{
  "train_examples": 39062,
  "n_mels": 80,
  "norm": "layernorm",
  "parallel_block": false,
  "expert_mlp_ratio": 0.25,
  "loss": "cross_entropy",
  "optimizer": "muon",
  "adamw_lr_other_params": 0.0021,
  "final_lr_fraction": 0.01,
  "weight_decay": 0.06
}
Rows from block 3 of a small sound classifier, named by matrix and row number. Rows with one number within an expert belong to one neuron, the router's apart. Each number is 128 + 32 x the weight over its row's rms, rounded and kept within 0 to 255. All counts start at 0. Numbers have three digits each.
Before each expert's rows are labels from the 100 clips, of 14976, where the router gives the expert most weight on average: "peak on" is the class under the peak; "strongest on" is what is common among them. Only what is clearly more common there than usual is listed. The data: synthesized solo parts of chorales (CocoChorales). In brackets: how many of the 100, against the usual share in percent.
# router: slot weights (model.blocks.3.mlp.router.weight, 32x384, trained with AdamW), inputs 0-191
# up: expert up (model.blocks.3.mlp.up, 16x96x384), inputs 0-191
# down: expert down (model.blocks.3.mlp.down, 16x384x96, transposed), outputs 0-191

# expert 1
peak on: silence (48 vs 12.5)
strongest on: viola (100 vs 8.6); note F#4 (30 vs 8.8); note F4 (25 vs 9.2)
router.2:148180131143136138151135131126104159136154127071172144158200069110120124181066173167109168155137194169090130138186106139146120173133121163106083046115178101177150154163137120105203161096147168094129134099120116058153159125204133120116089178110085116115123137136110117163129119147142098063110187139102140091109113064081133155084158055131103125113123151174097159147071111133116128143194146121119102088132116173130121174115161163141093132106159113101077110143120102140149104187130108132132126179135134116088127141167161084160167155123103105160187140126091114149105119175089139172
router.3:115138178116134121101135128159081097125129156128123162106103208139119142146114134131148097164159143131174172123035131098178148091143197109092122088076082197142173128096152160123112077094135158112153142100140106187136132134124156104135140113184105152084149151131173096134181141163086128134117123123172171122115138142130140103143095088172120108080162100094112178091088127198079162159116176159092151150088151094113118072076100153143141106145107094133137143139149116154141117109118111131069175146147098145099063131144141132097167153138153115097151156130091154079135115150153089101
up.0:137140126125104112186103109198182137051113128069094123153163179167076087103084075080169170151102155144126152102137167131120094135108176113080121128122121116171187114109120118096099101065144075124088125108100123168117158136114180116079169073119104154096113145125114107128081167150181126106137126074093100125175160097183134101122130114207166128155119150237106170128136122095137149168126121134139125144131097172204094146119165123118158178091145115103120111131115137143153116154099103093185114118120172131096163109162106103107144111070097144158126178111045158120119072097092106144
down.0:128132161115142133099125098045156115138131103168165167114138050098152151149173152135121087166104079134114115198116102151159116152120074112154141135127134125038134092134146154153145109193133141165139127104126148081138107105130127124128045155148162119132177125160075087100157091129142123154146140192139110199086143156074119168153148107097116123110124141071147103153121136129138114080089137151112139092147149075076175056136067115082058067114151138181140136127162110134129177093154112118079130154133095113163108151094158111108121171154157114111075104109192101160107165177170154079
up.1:101097140138111156085073196121148156129102095170110154126098120070151106142124159146072130150175098140121069122139056169181128120088083125186198092157161164142117141119110153145161128083178126119106090099113164172100130121084147138168106095141141126151154168144140143108154101151056182142082085097166136124108160123149144165112167158133125123107126116050167118069091198126121137142123132168171145162126161129048098056074127175140151108114082121139163091122116136175102117149142143164129112134161121154089078110062126109080151088127134045119174114133120090094126148162132046078
down.1:186181085138117132164122089129090111140111106103151136110088181090140150132135113111130112137043132151092140082086109032146132095138142142094133074078103115097119150129122077077096182094112132097158158134148133163155199103160180058137184129081126163121134148139099124136132126113119139118107133137088130136162038111138189141123184166168175097161117127141158113161197111152123118125129103137141112153126076090173205119111097116170135160131165125137138059137103138129119114153147161122094099132131142143032134085118112129065160105145109115174108118137127156123051089069149114086
up.2:149118077073151100106169070169109188103158135138099073116093161104145059162119148179164162090112166139113136110150165131158084070099116068092125119124098124086084106181101101099115157128129117141067105141178191126139194165118127122172124150128118166141086173139104092126096071141119143090148076133159126150126155183109128149086140087132122159133160103078143123145165136160166159136084137107148095096126129099099076166120149117143119119124130149206097151190110139142106141150108137092136137097157098076170114085138170111147113147138183136155128095117157071148104113213131161142
down.2:141113194127117105133145150065156138158134142104141145171209066140146109116151094107141042173137161113132102157126103122117156218216173151086149177131209094179159142135150142170164079131045135140120121140091145127113111142159134101093113121101103102066153120174112176131127129101126133158119160130106120135126155066176138091187165116164083120148139122254122168110149134054120143133173161154078155154124129184162185088116081136071138139132122103105111112110082104093147155091146108124160162128084145184130161138108089107167135167100088148083124129093108157166170079094114149122

# expert 14
peak on: D4 (38 vs 4.3)
strongest on: viola (100 vs 8.6); note D4 (59 vs 12.4); note C#4 (37 vs 11.6)
router.28:131150063135172105062091166156133161097096084162142152138165144127093100142083150100109096171187147133139114118143130181110075145112141116150157109152147158094179093159127123154146130120119164173100139181178184137176128129165138078164108163133085107083129120133146153188113110115154107095140115113128114091105145109121109141104139065080081135143194126163109142148066099120127154120172141093121102105133125122090066104123108106098110086153132145070091078098118049134114133096103096153152163124242109098110097142095169056203166086123109114107179106128091113219161098139111171121
router.29:105156137144117118038126142114078139091177138148166165129163189109145177098154141107123111101165159099163149126136105164087117213136153158129141047157129124137127173198128129149083171087107197086136081113132082103139157138153131128110162132136105129161097166138169106121110076115122136150167161134143136129099122128128104163118189081116151039111114105155173159113065124114118162076147133115168138165100145164155111096107184097140170114160137158088110115168154099144139141150134116149178155129136138151156070104052177074100102181144137168070155143165109060131131157188134151109
up.0:127098076134106150094111188111117056117107092130151147120140102129113161175159122137052142207157146110172132130131196141125146185093157149106136131168170170158165154086137168144128138074147164154064099111087082068065129100097101073159142170207154086057112100111126100082201113087120164137098138126119154129116161130128168122104147032128179153138104171125132181091113103084155129169124157120111077121089140137187096093106173140122102108117202107067142137102155135152106079116118134092082120095106166153114143149189168134185080082137148101175225154105096150102133106173038098138
down.0:151177151167094126177123138077138130141116147153171111110133034138163124147149172139155078107142092129091142159101138139128153202160139100110115099168057074143096116132130111105155130206143183135117121048168101118105110091121128211125078178101148088136212128137111125116107175130153099096100155169098092129203163127090115143214127169119114141121113134134071101150136161144113096140136143096122144176112079126098100133164147185110129082190115126123171080149105127109134150085164156197106086029116132115122144134157068109152154174115106105069104174152167109106147105138183125064
up.1:110158113126141052061163126130106107126163113191109122073106143107173131142194148128149121134140164104118106101109153143133165120171119101126127109154117168108184124109138066091035157114162225091115122104134080103166175121167100178132087099143155125155141166136115113135164071138126127082133142181156119125114043109159119188147178099125119159150132168110195112110111117124151098111123142114075145148120163124089099099141125125172115042096174100193105180135078113126113152153143126082072140126140130133163123127106159139140118170127131169164077115107138060131106134163117095108
down.1:131126157130122154129123177106168201146121151093124077176173138107137114155093108136115099153137109127124132171147072118106089136083143112100114148108115085143109151176152140169127129125096093158104105154134165175052104151110134123093155102124085085096118140112132168080112151113150136102126150098149120128088225143063119067140137079153110126163118100198082081127136073147120163141168130181145124087120136235133074134122083157073132209143093125084125063114133108142165137069089117178172130112126140105106165146140192093111119101104125094161206150140072192202168149083105141126
up.2:118140125134107176128154172122084197152115152138087160080088128126190056130190104144123121092094113133182136134089120099106171113137144119120160145128098105126086152136067139129134122114112059055155103148137205173093125150133116122145121182061144107149143166139155167120144138083108124133108155167092152170129160214111161147104168147123094139136184091109183140115150125111121181115118144172107138120147120058117118124118115167135129131127104118116198122116140132105072153138172173146140108093094141139153107093205116086103145104153148112183126033104164116105121144120107124099
down.2:145129168093153098172114103155156130132110080101191102198143117207104142124072157149133103139150128132115114145167128192166029155133177141077101133171213145149183089146176127098111098144113172106098192096117113094047145079121163134110152077103123097122090097105080145182121103149118112122136136095178104114141187105145174109147186107071110159178117121170104118106127137124159115131156173073146166192126178192157137132094139104142082121185104154135062169109094112140136101098124077127090214173183171132114145150122114146195150141112153123083115162094106123151089090151153124134

# expert 8
peak on: silence (98 vs 12.5)
strongest on: clarinet (96 vs 9); note D4 (54 vs 12.4); note C#4 (52 vs 11.6); note E4 (29 vs 8.8)
router.16:134139118106146180132187101108093142146132163164118181147147103143124099165117103136086139137102191114089106130133102044202152152189102110144087130146101137177071140185097144142110144088123064077115123117119131166120133123203165156112182179086108100117116160115135114188111121103146081113159154148103172110098173118121114089077182060124139111105139070149164170137117106142151198124107194181131052135129100151135151127118107125127103126116122098132086109151146104072165186174116066101144146130120142111145135141088091111151153147132143160144123118143081121140108130169135171146
router.17:076166136103087151096177103189112113063122176125147157110191178106129121119107057120110144091117181070128139110121096115151174146129053065098095098166102128171116109171115129113073146127084118070118115080089142170111169140169152169112149124101170159150099157148119178181151125093138108147194165119191162133071135113152135113114212084101096097107129144146164157153060115136120156123122199138137126163113172133144176121157142119100128175056101152096117159178121103095150175166172052082147185090132193112154088095101093109157131156106173164158115137133131109152110111173171177107
up.0:123140148132119102023160153097119117172149131083158133119156130092150159099132109125143141125142150149151130127074123089153159149119128139117123111095132200143110145134149131142116114127153205075118141113146114129164190149137125148100167126120145148099169228167149115145109089190143116095127142190119132145107029110123115113153104131124130079151115135124167084156124153106086134071112140125101066110123126061155150088147166160126142122148206124095056144131139107179178144159162158153081138178119124149116159122122142134169110106084102134172150118152126048119072106255133120128
down.0:153087118121153116157065109174139168103121073125120092130097111115104117162170145123147119100088078138068088157183112152102112056066139134186147050118081115130149117116126127143158109160120134224079103190109100186105105124095110104140098103146106158165084090062104102042188111096135142103092120069121069116118163102086106139088088068143138199075126148081095119094156045143141122137148117130157154087151191128122074136201127158121129157117125141166168085100186170158133073083181098133123132093149132099092133158151138106072133133113076120179186103106122153099130072074142108124
up.1:173140111109111201161171086082107139117131160141130120113107145169142125073151139124048162072055143087121136079130125164132131105157127134163108104125114075162117121154093091086101168142150070133131124103106153145129107155088159151119128168083092139157076158163107149142105123086109114092122151121095130158131148077114094138125173183112168097152121137113132110166092135092143142174125137161152133114187112140145141194118140090155124147110071151081155071191158136088163120141134117098136089166132124154128092116155106167107098102187140082156142085188111167100128196149160154175
down.1:130141086094112083130107144161107089174065112138148182145107120112130137079171144096123127134164113102123167131164131158114100138143138158183139146141166197128128103146132126102110014103102137132122100133122148144119149093147165185128141140162156142103130102117071134134091118172126165162163120104100085149138086134142218108124144105090094121178062102106097140112154145086154150118096108105103110146149149082188195120158145130129107148061122120191083147036103083103133106126123126102126125159109124135121117108130100125169100092078134136121080079088096183184112084147135184106
up.2:152174146095159133141093117129175108176129071164115132179084136168130144142109143096216095198131123128114137141092108145133146108098146099111045120083089125162178074137140148149101078147147151143086132132128105083149115116143124173129084111140118135101152128070207114165112131147115104072115145106159158127100172132108131097161161122117110093131151148126148154140128065166113087072143117129153128143144138130125195084132122138118132133167053121100076134189099079079130093160182095128135148144168152137195095066126154065152167179071141164095083154155096116155149102112136150142
down.2:136181136178096132146118078086108148140110142143069147096122083198151128133156113190060121049128141119099150121127114081123113105112113139126163100131150197151121115165099155156133176164106152132139180170130156102041172120166118130149166136144091155187053072122115150086168095123135105139165142089129135169088165122153136112106151124116143142161128102162098109161135134100149104160085121118150139140121119119110074128101085128134138121057177093164086161172104102136088150148122166139176188121085050111118086168093128177147097165110117184145169095181164075117091141140107148137

# expert 7
peak on: D4 (28 vs 4.3)
strongest on: trombone (99 vs 7.2); note E4 (50 vs 8.8); note D4 (38 vs 12.4); note F4 (30 vs 9.2)
router.14:105160085153107062181180109147162178108121174154100066127133121122091149125140168153161108134165111121117147124205128105186122114120111128092103133182120101085157083176165191139038169145158133141102158109123158101154146157126084078126055138133153115158125179146154139138140110150117108110135082087237122080093134105114108116158160113129138167102110171152101104120121118147179144214083161101105062124156157087172112103173076153082126164140124131138138160180082115118129131113082092129092185153137103090160145155107138097183143137104134110152136132107121074177088088170125147183
router.15:138140126149080173139118117113119077162091126160132110106170163135033160128202131095067120191087112200167113124073074103149133124166088099120138089133124131153118107198125190128120141138123138099156117159091166133119120141054142086145139110079137101146117144126113113168108127167179126087156137113134162146085171092135109133082188167154156116104150142143163099061119097136145097085149170167140180112148115163069085147091082127048106133127122098114083121218137143126128096143138182134071064096165154169153091129117199159059107152210169150174134098139078089111066199073113156169
up.0:104182126138101122110089156089191189054120129088142084115173174100125070145180137106136092150140118092142150112124126129141133122149118147138149138215079105105050099151193133170186124107095143118117141142166136146108155136100142102091124077141142110141070157099114118152131156125122119164127106169165174104104167094123186125123190079102123169077118161138078111098113127193132164121136125121119102153120089132103158079138130165087095082164108149082122149076122093189106098133119117162116082114112101093160102147094151060138128128101109097053152144149152132150139131101134161141
down.0:130113120136157153113157108133058110180119099176083125117102141153099183118094101158069195149125122146103110156124122093121104136133109125150099116054179157202168174091085154068075112114149092131131143166086148125162139118161083138132188137126094129123179152124145171085116126144152140088072148083111095101105084123161115080141086163179149071139099091104155152182150120111111137165117080130151117103093156142143100179135097105169188187123135050140133110200177152104156101128109158128077147145145139167079160129180130199109130112128134158217130108106123137074121133204126083147
up.1:126092051095159114120196077111094152077143106104135137104110168139173091121105125211111182129108135146192104114113137110107138113141130120166138139127109142147138164163136146059125124121102094150122117058120096156153091127119106178123161160134221168148130140124099114129075100176167183138163192152166107058142099141137115149118135126130134168127112103075207149140108083082173128174103142102175154115139156117087108127147132144191179127103137046172159156130147118164128149203108129131077132165125139135092152095139126098098116167079157132169124148167142110132094210150110096124
down.1:138153127104118115094108161136143103065116120178143099115120093105145147159166153107157117109086152147152103150117097099156147144119119149133136108154179137145108121134121119152172158139156160144122116196159089156101138203128147070128081098133082129191108128138099203152179059145090125142136110109143153178119122156123156162115161120141110059149121189111125073131125159094130116139101206187089142119084113138156122077141199142124093061070185085132131149104050108125180104163125123140114140072126143154169120163097171068119099119123173126083163104144104133150151159135153136125
up.2:079066058144128117150139109100138118129159120189166108093098162098145113147160103142091148115138153181159118097117102181107197092173104129116142135204152108175063115156091130096079202146197096091097122158158159162178142095086099141108121125113091074132112147117040111125117146071114162109141103121076099111135074111132133124153118099133132071145153149085219138108110106080124114135176095144146121158170113144104177048071142112186135116136156128169135155159164165153084078137122164058107114157167126105164118136128074179140166086108095105130107080159064133132084161191106153069
down.2:168184121173112088114137067135157172118111157126111137166148145106129167085117174110118142146162075149087119116132132122143079129076191110076122102060164177078147135143169168125086047151134150183097190191114142110074156154081127108140124052077081165137143162132176107172099127163128070171128078146136117126115131146099104091122107119135134207123089141189155068142119102105141154135134157137101091092133201138154094156159138128088105103147128198078068075093115098128134148155148106139124125163101115115164131127200161110181134182098113116120123161084145056144086133082166120215