A small sound classifier, trained from scratch.
Model: 19.7M parameters, log mel input, layers 12, width 384.
Rows from expert 3 of block 5, named by matrix and row number. Rows with one number belong to one neuron. Each number is 50 + 15 x the weight over its row's rms, rounded and kept within 0 to 99. All counts start at 0.
# up: expert up (model.blocks.5.mlp.up, 16x96x384), inputs 288-383
# down: expert down (model.blocks.5.mlp.down, 16x384x96, transposed), outputs 288-383
up.7:63 30 59 49 42 42 45 47 21 43 29 35 45 48 49 58 77 22 57 55 66 62 79 63 29 39 88 61 44 41 44 35 69 45 44 25 56 23 59 41 80 51 47 61 29 51 41 61 16 46 75 51 65 37 51 41 51 24 73 42 44 52 69 39 35 61 74 61 52 44 39 50 47 53 34 50 62 50 48 62 47 42 51 56 57 44 78 60 41 53 43 75 48 47 34 45
up.8:46 04 11 34 46 41 45 89 59 28 38 63 79 41 65 55 55 56 62 56 59 78 47 50 27 28 36 48 31 18 66 32 50 58 57 31 37 44 38 41 74 38 27 70 31 87 69 60 41 68 51 32 45 50 38 26 57 55 91 56 41 72 59 43 79 33 68 45 35 55 51 32 52 69 33 38 49 24 85 60 33 34 51 53 75 26 47 27 30 60 56 61 57 46 43 51
up.9:60 42 63 44 81 67 48 62 63 62 27 62 46 45 43 55 76 37 50 62 48 53 61 65 65 43 31 66 60 61 32 47 48 30 43 66 41 78 32 75 56 56 60 63 38 58 61 58 61 18 38 65 55 41 44 18 53 46 27 64 30 48 23 23 68 67 60 51 34 41 39 46 48 63 36 81 56 45 52 61 68 46 57 52 20 17 54 73 35 57 48 03 66 41 46 29
up.10:65 51 55 74 47 21 33 40 48 36 52 31 59 33 59 62 45 40 70 36 66 56 48 69 28 32 54 39 29 55 56 62 57 51 75 30 47 67 58 73 56 40 53 33 55 53 18 70 22 58 54 40 55 38 59 58 36 20 56 60 39 41 54 44 41 85 48 67 34 44 47 49 20 48 36 58 68 51 35 45 43 52 29 51 43 33 41 60 50 66 57 79 50 30 44 33
up.11:48 27 33 27 36 66 44 34 41 58 37 70 62 70 64 51 50 65 45 17 32 41 38 38 54 30 72 43 49 51 44 26 52 40 38 69 78 58 93 63 54 68 45 64 28 48 52 34 53 59 79 64 50 54 34 80 57 70 36 62 34 53 60 48 60 14 43 55 72 64 56 63 64 38 31 67 67 66 44 43 29 35 48 74 43 50 60 33 12 84 56 51 36 52 52 75
up.12:53 73 43 44 59 68 66 59 52 32 51 24 37 73 42 46 53 38 22 64 40 34 39 61 45 32 71 65 31 49 47 42 51 43 23 63 41 33 26 54 69 54 19 55 63 64 81 39 52 24 18 33 40 56 62 33 64 43 53 64 46 23 55 34 36 39 53 39 32 45 23 77 59 74 41 26 55 58 36 74 40 69 73 25 58 53 48 51 58 48 45 28 54 39 50 42
up.13:68 59 00 41 53 27 72 24 50 22 42 33 66 56 60 45 62 34 51 31 52 22 37 86 38 25 65 46 16 53 49 22 56 79 69 25 48 02 48 51 36 43 38 57 50 52 64 47 25 23 66 46 35 47 63 46 56 37 55 42 66 59 45 38 36 73 41 38 33 72 58 36 58 65 70 69 52 81 28 61 28 56 50 51 34 51 17 35 52 60 21 61 25 25 41 44
up.14:61 56 55 28 49 37 56 64 59 80 37 45 53 54 66 54 35 71 45 48 51 55 51 32 57 71 37 50 72 70 63 50 37 56 21 59 60 75 43 23 66 17 54 74 35 58 43 37 58 61 24 79 52 49 62 60 61 71 54 49 78 71 58 71 59 40 22 62 71 43 51 60 43 50 50 62 60 59 89 55 37 47 41 53 61 60 52 73 58 29 57 28 58 58 41 73
up.15:60 45 51 53 32 30 77 36 72 45 48 31 59 17 60 37 68 57 69 42 63 55 60 60 36 45 66 57 42 41 28 42 47 82 13 67 31 10 48 71 56 34 76 44 55 20 57 69 62 24 61 62 28 75 73 42 34 56 66 63 81 36 44 61 79 51 60 56 15 61 50 49 41 45 51 59 80 60 41 53 52 62 41 51 53 58 60 54 19 43 40 61 50 71 36 50
up.16:31 39 59 56 15 59 36 55 50 35 58 48 50 63 64 54 43 49 37 46 54 72 41 55 53 55 49 39 70 52 63 28 73 29 49 32 59 54 65 60 36 59 38 29 50 53 55 26 65 56 43 41 58 45 37 58 57 30 49 20 40 36 44 43 46 35 34 47 35 23 52 51 68 26 41 59 44 60 33 58 61 52 46 45 53 58 46 39 73 41 52 19 45 29 58 47
up.17:46 43 56 20 43 39 32 74 59 83 70 33 48 29 41 44 69 42 39 74 34 44 63 16 54 54 68 59 59 66 68 37 42 60 24 57 56 75 37 55 68 42 50 57 36 62 51 30 60 46 36 56 62 75 36 52 29 61 52 38 47 38 43 54 52 40 46 54 58 62 55 60 42 50 47 55 65 60 77 48 49 48 49 67 51 43 48 57 67 26 45 56 69 69 67 59
up.18:54 43 62 46 50 54 20 29 49 44 35 57 40 49 24 49 46 31 65 45 61 58 23 52 30 49 42 50 34 36 41 52 50 68 66 33 71 16 44 50 52 68 63 23 45 35 41 46 36 22 61 75 73 65 62 47 65 45 43 37 48 49 46 48 62 67 55 60 78 33 49 34 27 17 75 67 31 48 39 56 24 74 53 72 42 62 65 61 67 40 39 39 65 44 59 39
up.19:47 44 48 43 75 82 26 42 47 42 27 37 66 56 59 29 36 29 37 61 44 42 40 57 41 33 56 73 47 33 30 51 59 36 42 57 46 46 61 51 71 53 42 39 68 79 53 37 44 54 53 31 69 61 68 42 71 51 54 75 48 57 67 46 34 41 56 34 28 28 54 35 28 54 40 61 69 56 65 73 44 64 64 21 33 29 45 30 38 48 71 38 53 27 47 35
up.20:49 60 68 40 37 53 57 58 72 61 30 07 32 26 52 61 47 47 54 49 36 61 34 51 74 63 55 51 40 43 17 19 49 23 33 37 67 73 51 55 44 69 57 48 47 70 36 54 58 36 68 47 46 49 59 27 48 34 36 57 57 46 71 61 62 71 45 33 44 52 59 22 47 17 68 44 59 53 49 71 61 38 35 58 37 59 52 53 65 60 48 23 48 47 41 48
up.21:26 41 28 40 80 36 38 58 48 66 30 57 31 47 63 40 37 18 42 48 31 34 50 72 74 64 61 31 58 47 28 49 37 33 66 43 47 64 65 43 46 38 56 69 63 76 62 38 17 42 48 42 40 41 53 41 82 52 56 37 51 59 43 51 47 72 35 47 61 62 63 43 34 46 59 47 86 70 52 64 55 47 46 37 53 16 62 49 58 50 54 50 06 71 42 26
up.22:67 70 55 38 58 24 51 34 73 48 50 32 44 60 39 38 72 44 58 74 55 38 37 53 50 21 42 60 23 64 50 59 27 59 62 38 19 58 28 28 27 27 66 56 67 76 45 33 65 34 54 38 39 53 87 55 29 46 43 48 49 42 55 50 56 69 59 33 77 74 48 32 38 62 57 61 43 39 59 59 67 72 39 39 53 56 53 39 99 54 65 40 42 49 51 52
up.23:15 58 53 55 38 35 87 63 47 40 78 13 59 20 34 44 66 09 52 52 28 42 60 57 56 25 85 73 08 38 50 50 47 74 49 61 47 72 51 59 40 46 42 45 49 27 51 53 35 15 65 29 62 80 51 25 38 48 66 41 45 45 22 40 29 73 50 39 52 50 63 34 56 56 82 59 45 47 33 55 48 53 46 48 34 63 07 40 41 35 41 53 40 49 53 53
down.7:54 51 45 47 38 27 24 66 36 48 48 43 59 63 55 41 42 55 52 32 44 59 28 44 75 46 47 41 64 60 28 30 44 54 44 59 47 99 68 45 16 60 49 60 56 71 44 24 37 40 36 32 39 65 39 50 37 49 74 33 72 29 66 39 44 54 60 35 44 45 65 60 64 55 74 60 50 44 66 33 59 46 38 58 51 34 51 45 69 63 65 63 52 93 40 78
down.8:61 99 71 78 46 64 47 22 37 60 66 36 45 66 40 40 52 48 35 42 49 16 55 51 54 75 76 80 68 74 44 63 58 26 41 52 48 31 62 57 31 69 66 36 69 30 43 68 67 43 54 44 53 46 36 78 40 35 16 50 51 16 44 58 25 53 41 56 72 57 68 48 54 37 52 51 38 58 03 41 54 70 43 40 36 93 30 58 56 73 25 31 49 42 54 30
down.9:55 50 49 56 24 55 55 45 32 66 52 58 35 77 36 56 31 54 72 57 65 37 45 38 33 62 66 42 54 45 42 40 47 59 48 68 27 43 51 43 72 74 28 12 30 37 40 52 45 65 63 54 51 36 86 76 54 63 69 49 59 71 60 76 51 42 59 87 35 63 65 51 33 30 73 48 34 53 49 55 52 24 53 35 56 69 80 44 56 19 59 72 32 47 71 66
down.10:52 51 61 43 53 47 33 76 33 52 39 46 57 28 55 53 34 17 35 22 34 31 62 38 77 72 35 39 71 40 15 58 46 59 50 52 56 61 46 35 27 61 46 67 17 84 51 33 41 32 64 25 70 44 53 36 63 57 51 47 55 71 54 52 57 37 39 37 23 47 48 83 69 64 75 78 54 56 56 52 46 33 56 53 27 39 24 51 59 37 55 83 40 57 39 39
down.11:54 61 16 71 67 17 38 35 52 39 58 35 44 61 40 23 59 31 33 81 63 59 38 51 29 50 39 57 65 46 35 47 44 47 56 40 50 48 64 46 38 49 59 41 78 36 35 16 45 49 67 40 55 57 67 39 71 37 39 53 40 45 51 55 47 58 49 37 58 39 91 40 46 57 23 50 50 40 36 53 59 69 10 30 37 67 56 49 33 58 29 41 19 64 50 49
down.12:54 36 36 27 48 47 41 40 12 42 36 48 50 71 46 48 43 71 27 12 39 58 39 70 40 50 48 64 44 51 58 65 59 28 37 74 31 60 42 28 29 22 32 28 63 62 43 51 30 76 56 17 66 63 42 35 41 43 38 49 38 48 53 52 23 63 31 50 61 44 75 35 42 58 46 56 58 50 46 65 73 64 78 48 36 29 38 37 39 35 54 32 28 77 66 59
down.13:56 41 88 35 51 65 38 33 69 58 43 59 58 64 43 56 21 49 76 63 35 47 65 35 61 48 39 78 64 58 49 67 61 42 37 82 46 72 69 21 47 30 46 61 37 64 30 53 51 86 55 44 42 20 61 40 40 28 75 53 69 60 51 48 40 41 13 50 78 31 35 64 45 69 35 67 73 26 79 72 53 45 53 78 54 42 76 49 58 56 58 18 42 54 23 71
down.14:51 45 29 43 73 63 43 60 53 62 58 30 28 32 44 83 44 42 53 41 43 72 82 44 52 62 83 48 91 60 27 33 45 52 64 44 44 67 44 34 30 61 39 43 64 77 48 60 36 31 65 26 61 57 38 72 40 46 46 43 55 43 61 43 72 41 54 29 49 68 30 72 64 27 38 49 58 40 57 55 76 60 54 79 42 17 44 61 32 62 60 43 85 32 49 47
down.15:60 61 49 41 56 80 69 49 78 61 55 39 46 46 59 44 46 39 65 60 37 31 25 31 65 82 48 46 44 54 37 37 65 50 74 60 37 35 44 57 34 61 35 54 62 39 37 59 46 58 68 63 60 18 52 63 55 57 40 52 49 68 47 52 39 23 43 27 83 39 45 59 63 76 35 32 32 49 58 23 53 57 39 23 38 61 43 53 76 24 62 62 42 46 58 62
down.16:60 54 43 42 78 31 29 38 36 63 54 46 64 53 42 48 68 30 52 60 48 59 74 58 28 53 61 83 36 49 48 61 53 37 51 41 36 31 31 45 43 32 49 62 80 49 35 39 37 74 70 32 55 71 67 22 25 58 25 70 49 46 54 67 35 67 73 50 30 40 39 62 31 53 76 36 55 83 46 41 52 54 60 60 80 59 79 39 48 59 40 38 32 41 59 37
down.17:21 27 40 50 62 81 57 54 50 53 59 44 36 45 35 44 44 58 38 21 53 58 64 31 71 54 60 62 99 63 28 38 34 64 41 80 58 70 73 23 43 48 48 33 60 50 60 58 57 82 55 39 59 23 61 54 44 68 59 50 61 46 44 51 55 45 43 65 40 50 44 78 48 50 58 41 54 41 77 60 52 70 83 72 56 19 49 75 53 55 67 13 52 43 51 57
down.18:63 28 36 31 44 57 60 72 58 65 60 41 68 31 63 39 41 40 18 49 36 42 65 51 40 35 33 63 77 70 20 39 28 44 35 58 65 54 57 37 56 58 51 70 40 80 59 22 27 66 27 30 50 39 47 28 52 68 54 61 60 56 75 28 46 26 76 59 55 47 69 58 65 49 48 75 57 72 73 35 43 55 71 60 50 28 33 61 51 56 41 53 36 30 30 50
down.19:63 31 29 25 46 31 54 56 28 23 56 66 26 80 59 66 39 46 22 12 59 67 44 56 54 67 52 72 07 60 67 39 82 34 58 59 37 64 44 32 21 38 51 39 47 65 55 24 34 42 34 48 69 46 26 36 49 40 37 46 47 32 40 34 31 66 47 52 35 36 55 49 42 58 71 43 61 80 48 57 67 47 48 35 62 47 31 31 48 68 62 18 23 64 67 62
down.20:47 48 54 52 54 15 60 50 37 42 42 51 44 71 53 46 76 35 65 63 12 42 61 49 31 78 42 75 43 74 42 67 34 34 68 70 68 40 55 42 34 52 37 44 53 27 36 39 52 70 45 46 39 26 59 67 17 73 51 50 52 43 47 46 46 51 70 46 43 28 32 65 57 63 51 63 90 58 63 14 47 27 76 63 40 56 48 63 58 46 34 23 62 43 66 61
down.21:67 64 62 67 36 27 35 25 23 34 59 65 66 45 36 46 50 32 63 69 82 45 38 51 29 46 44 45 51 31 63 51 58 50 35 51 48 55 50 68 45 43 22 57 45 58 43 41 79 80 59 53 33 50 74 72 48 49 57 35 44 66 63 31 62 49 56 53 63 56 63 46 51 63 57 69 35 20 52 46 66 53 39 52 38 58 47 60 47 30 35 55 79 28 46 56
down.22:32 59 51 73 62 73 53 61 50 39 32 24 58 55 54 75 13 48 53 20 58 62 79 52 99 44 40 79 47 26 41 69 45 64 27 55 60 36 63 21 77 77 47 37 64 46 30 66 32 66 49 30 11 32 58 69 50 61 76 42 48 65 59 48 36 28 56 56 45 36 55 64 51 68 69 43 63 48 52 40 67 57 55 64 39 72 57 68 36 57 60 76 29 43 37 64
down.23:45 40 43 52 49 73 23 23 54 31 42 44 53 58 56 68 58 64 35 28 44 72 52 68 53 35 55 58 55 58 17 45 63 57 53 46 49 48 55 56 47 34 64 39 59 40 60 56 66 78 40 64 34 41 72 90 45 56 54 48 60 57 41 60 59 23 39 64 46 56 34 58 49 57 43 56 69 66 75 28 65 43 55 75 83 70 56 35 50 47 57 47 18 53 56 31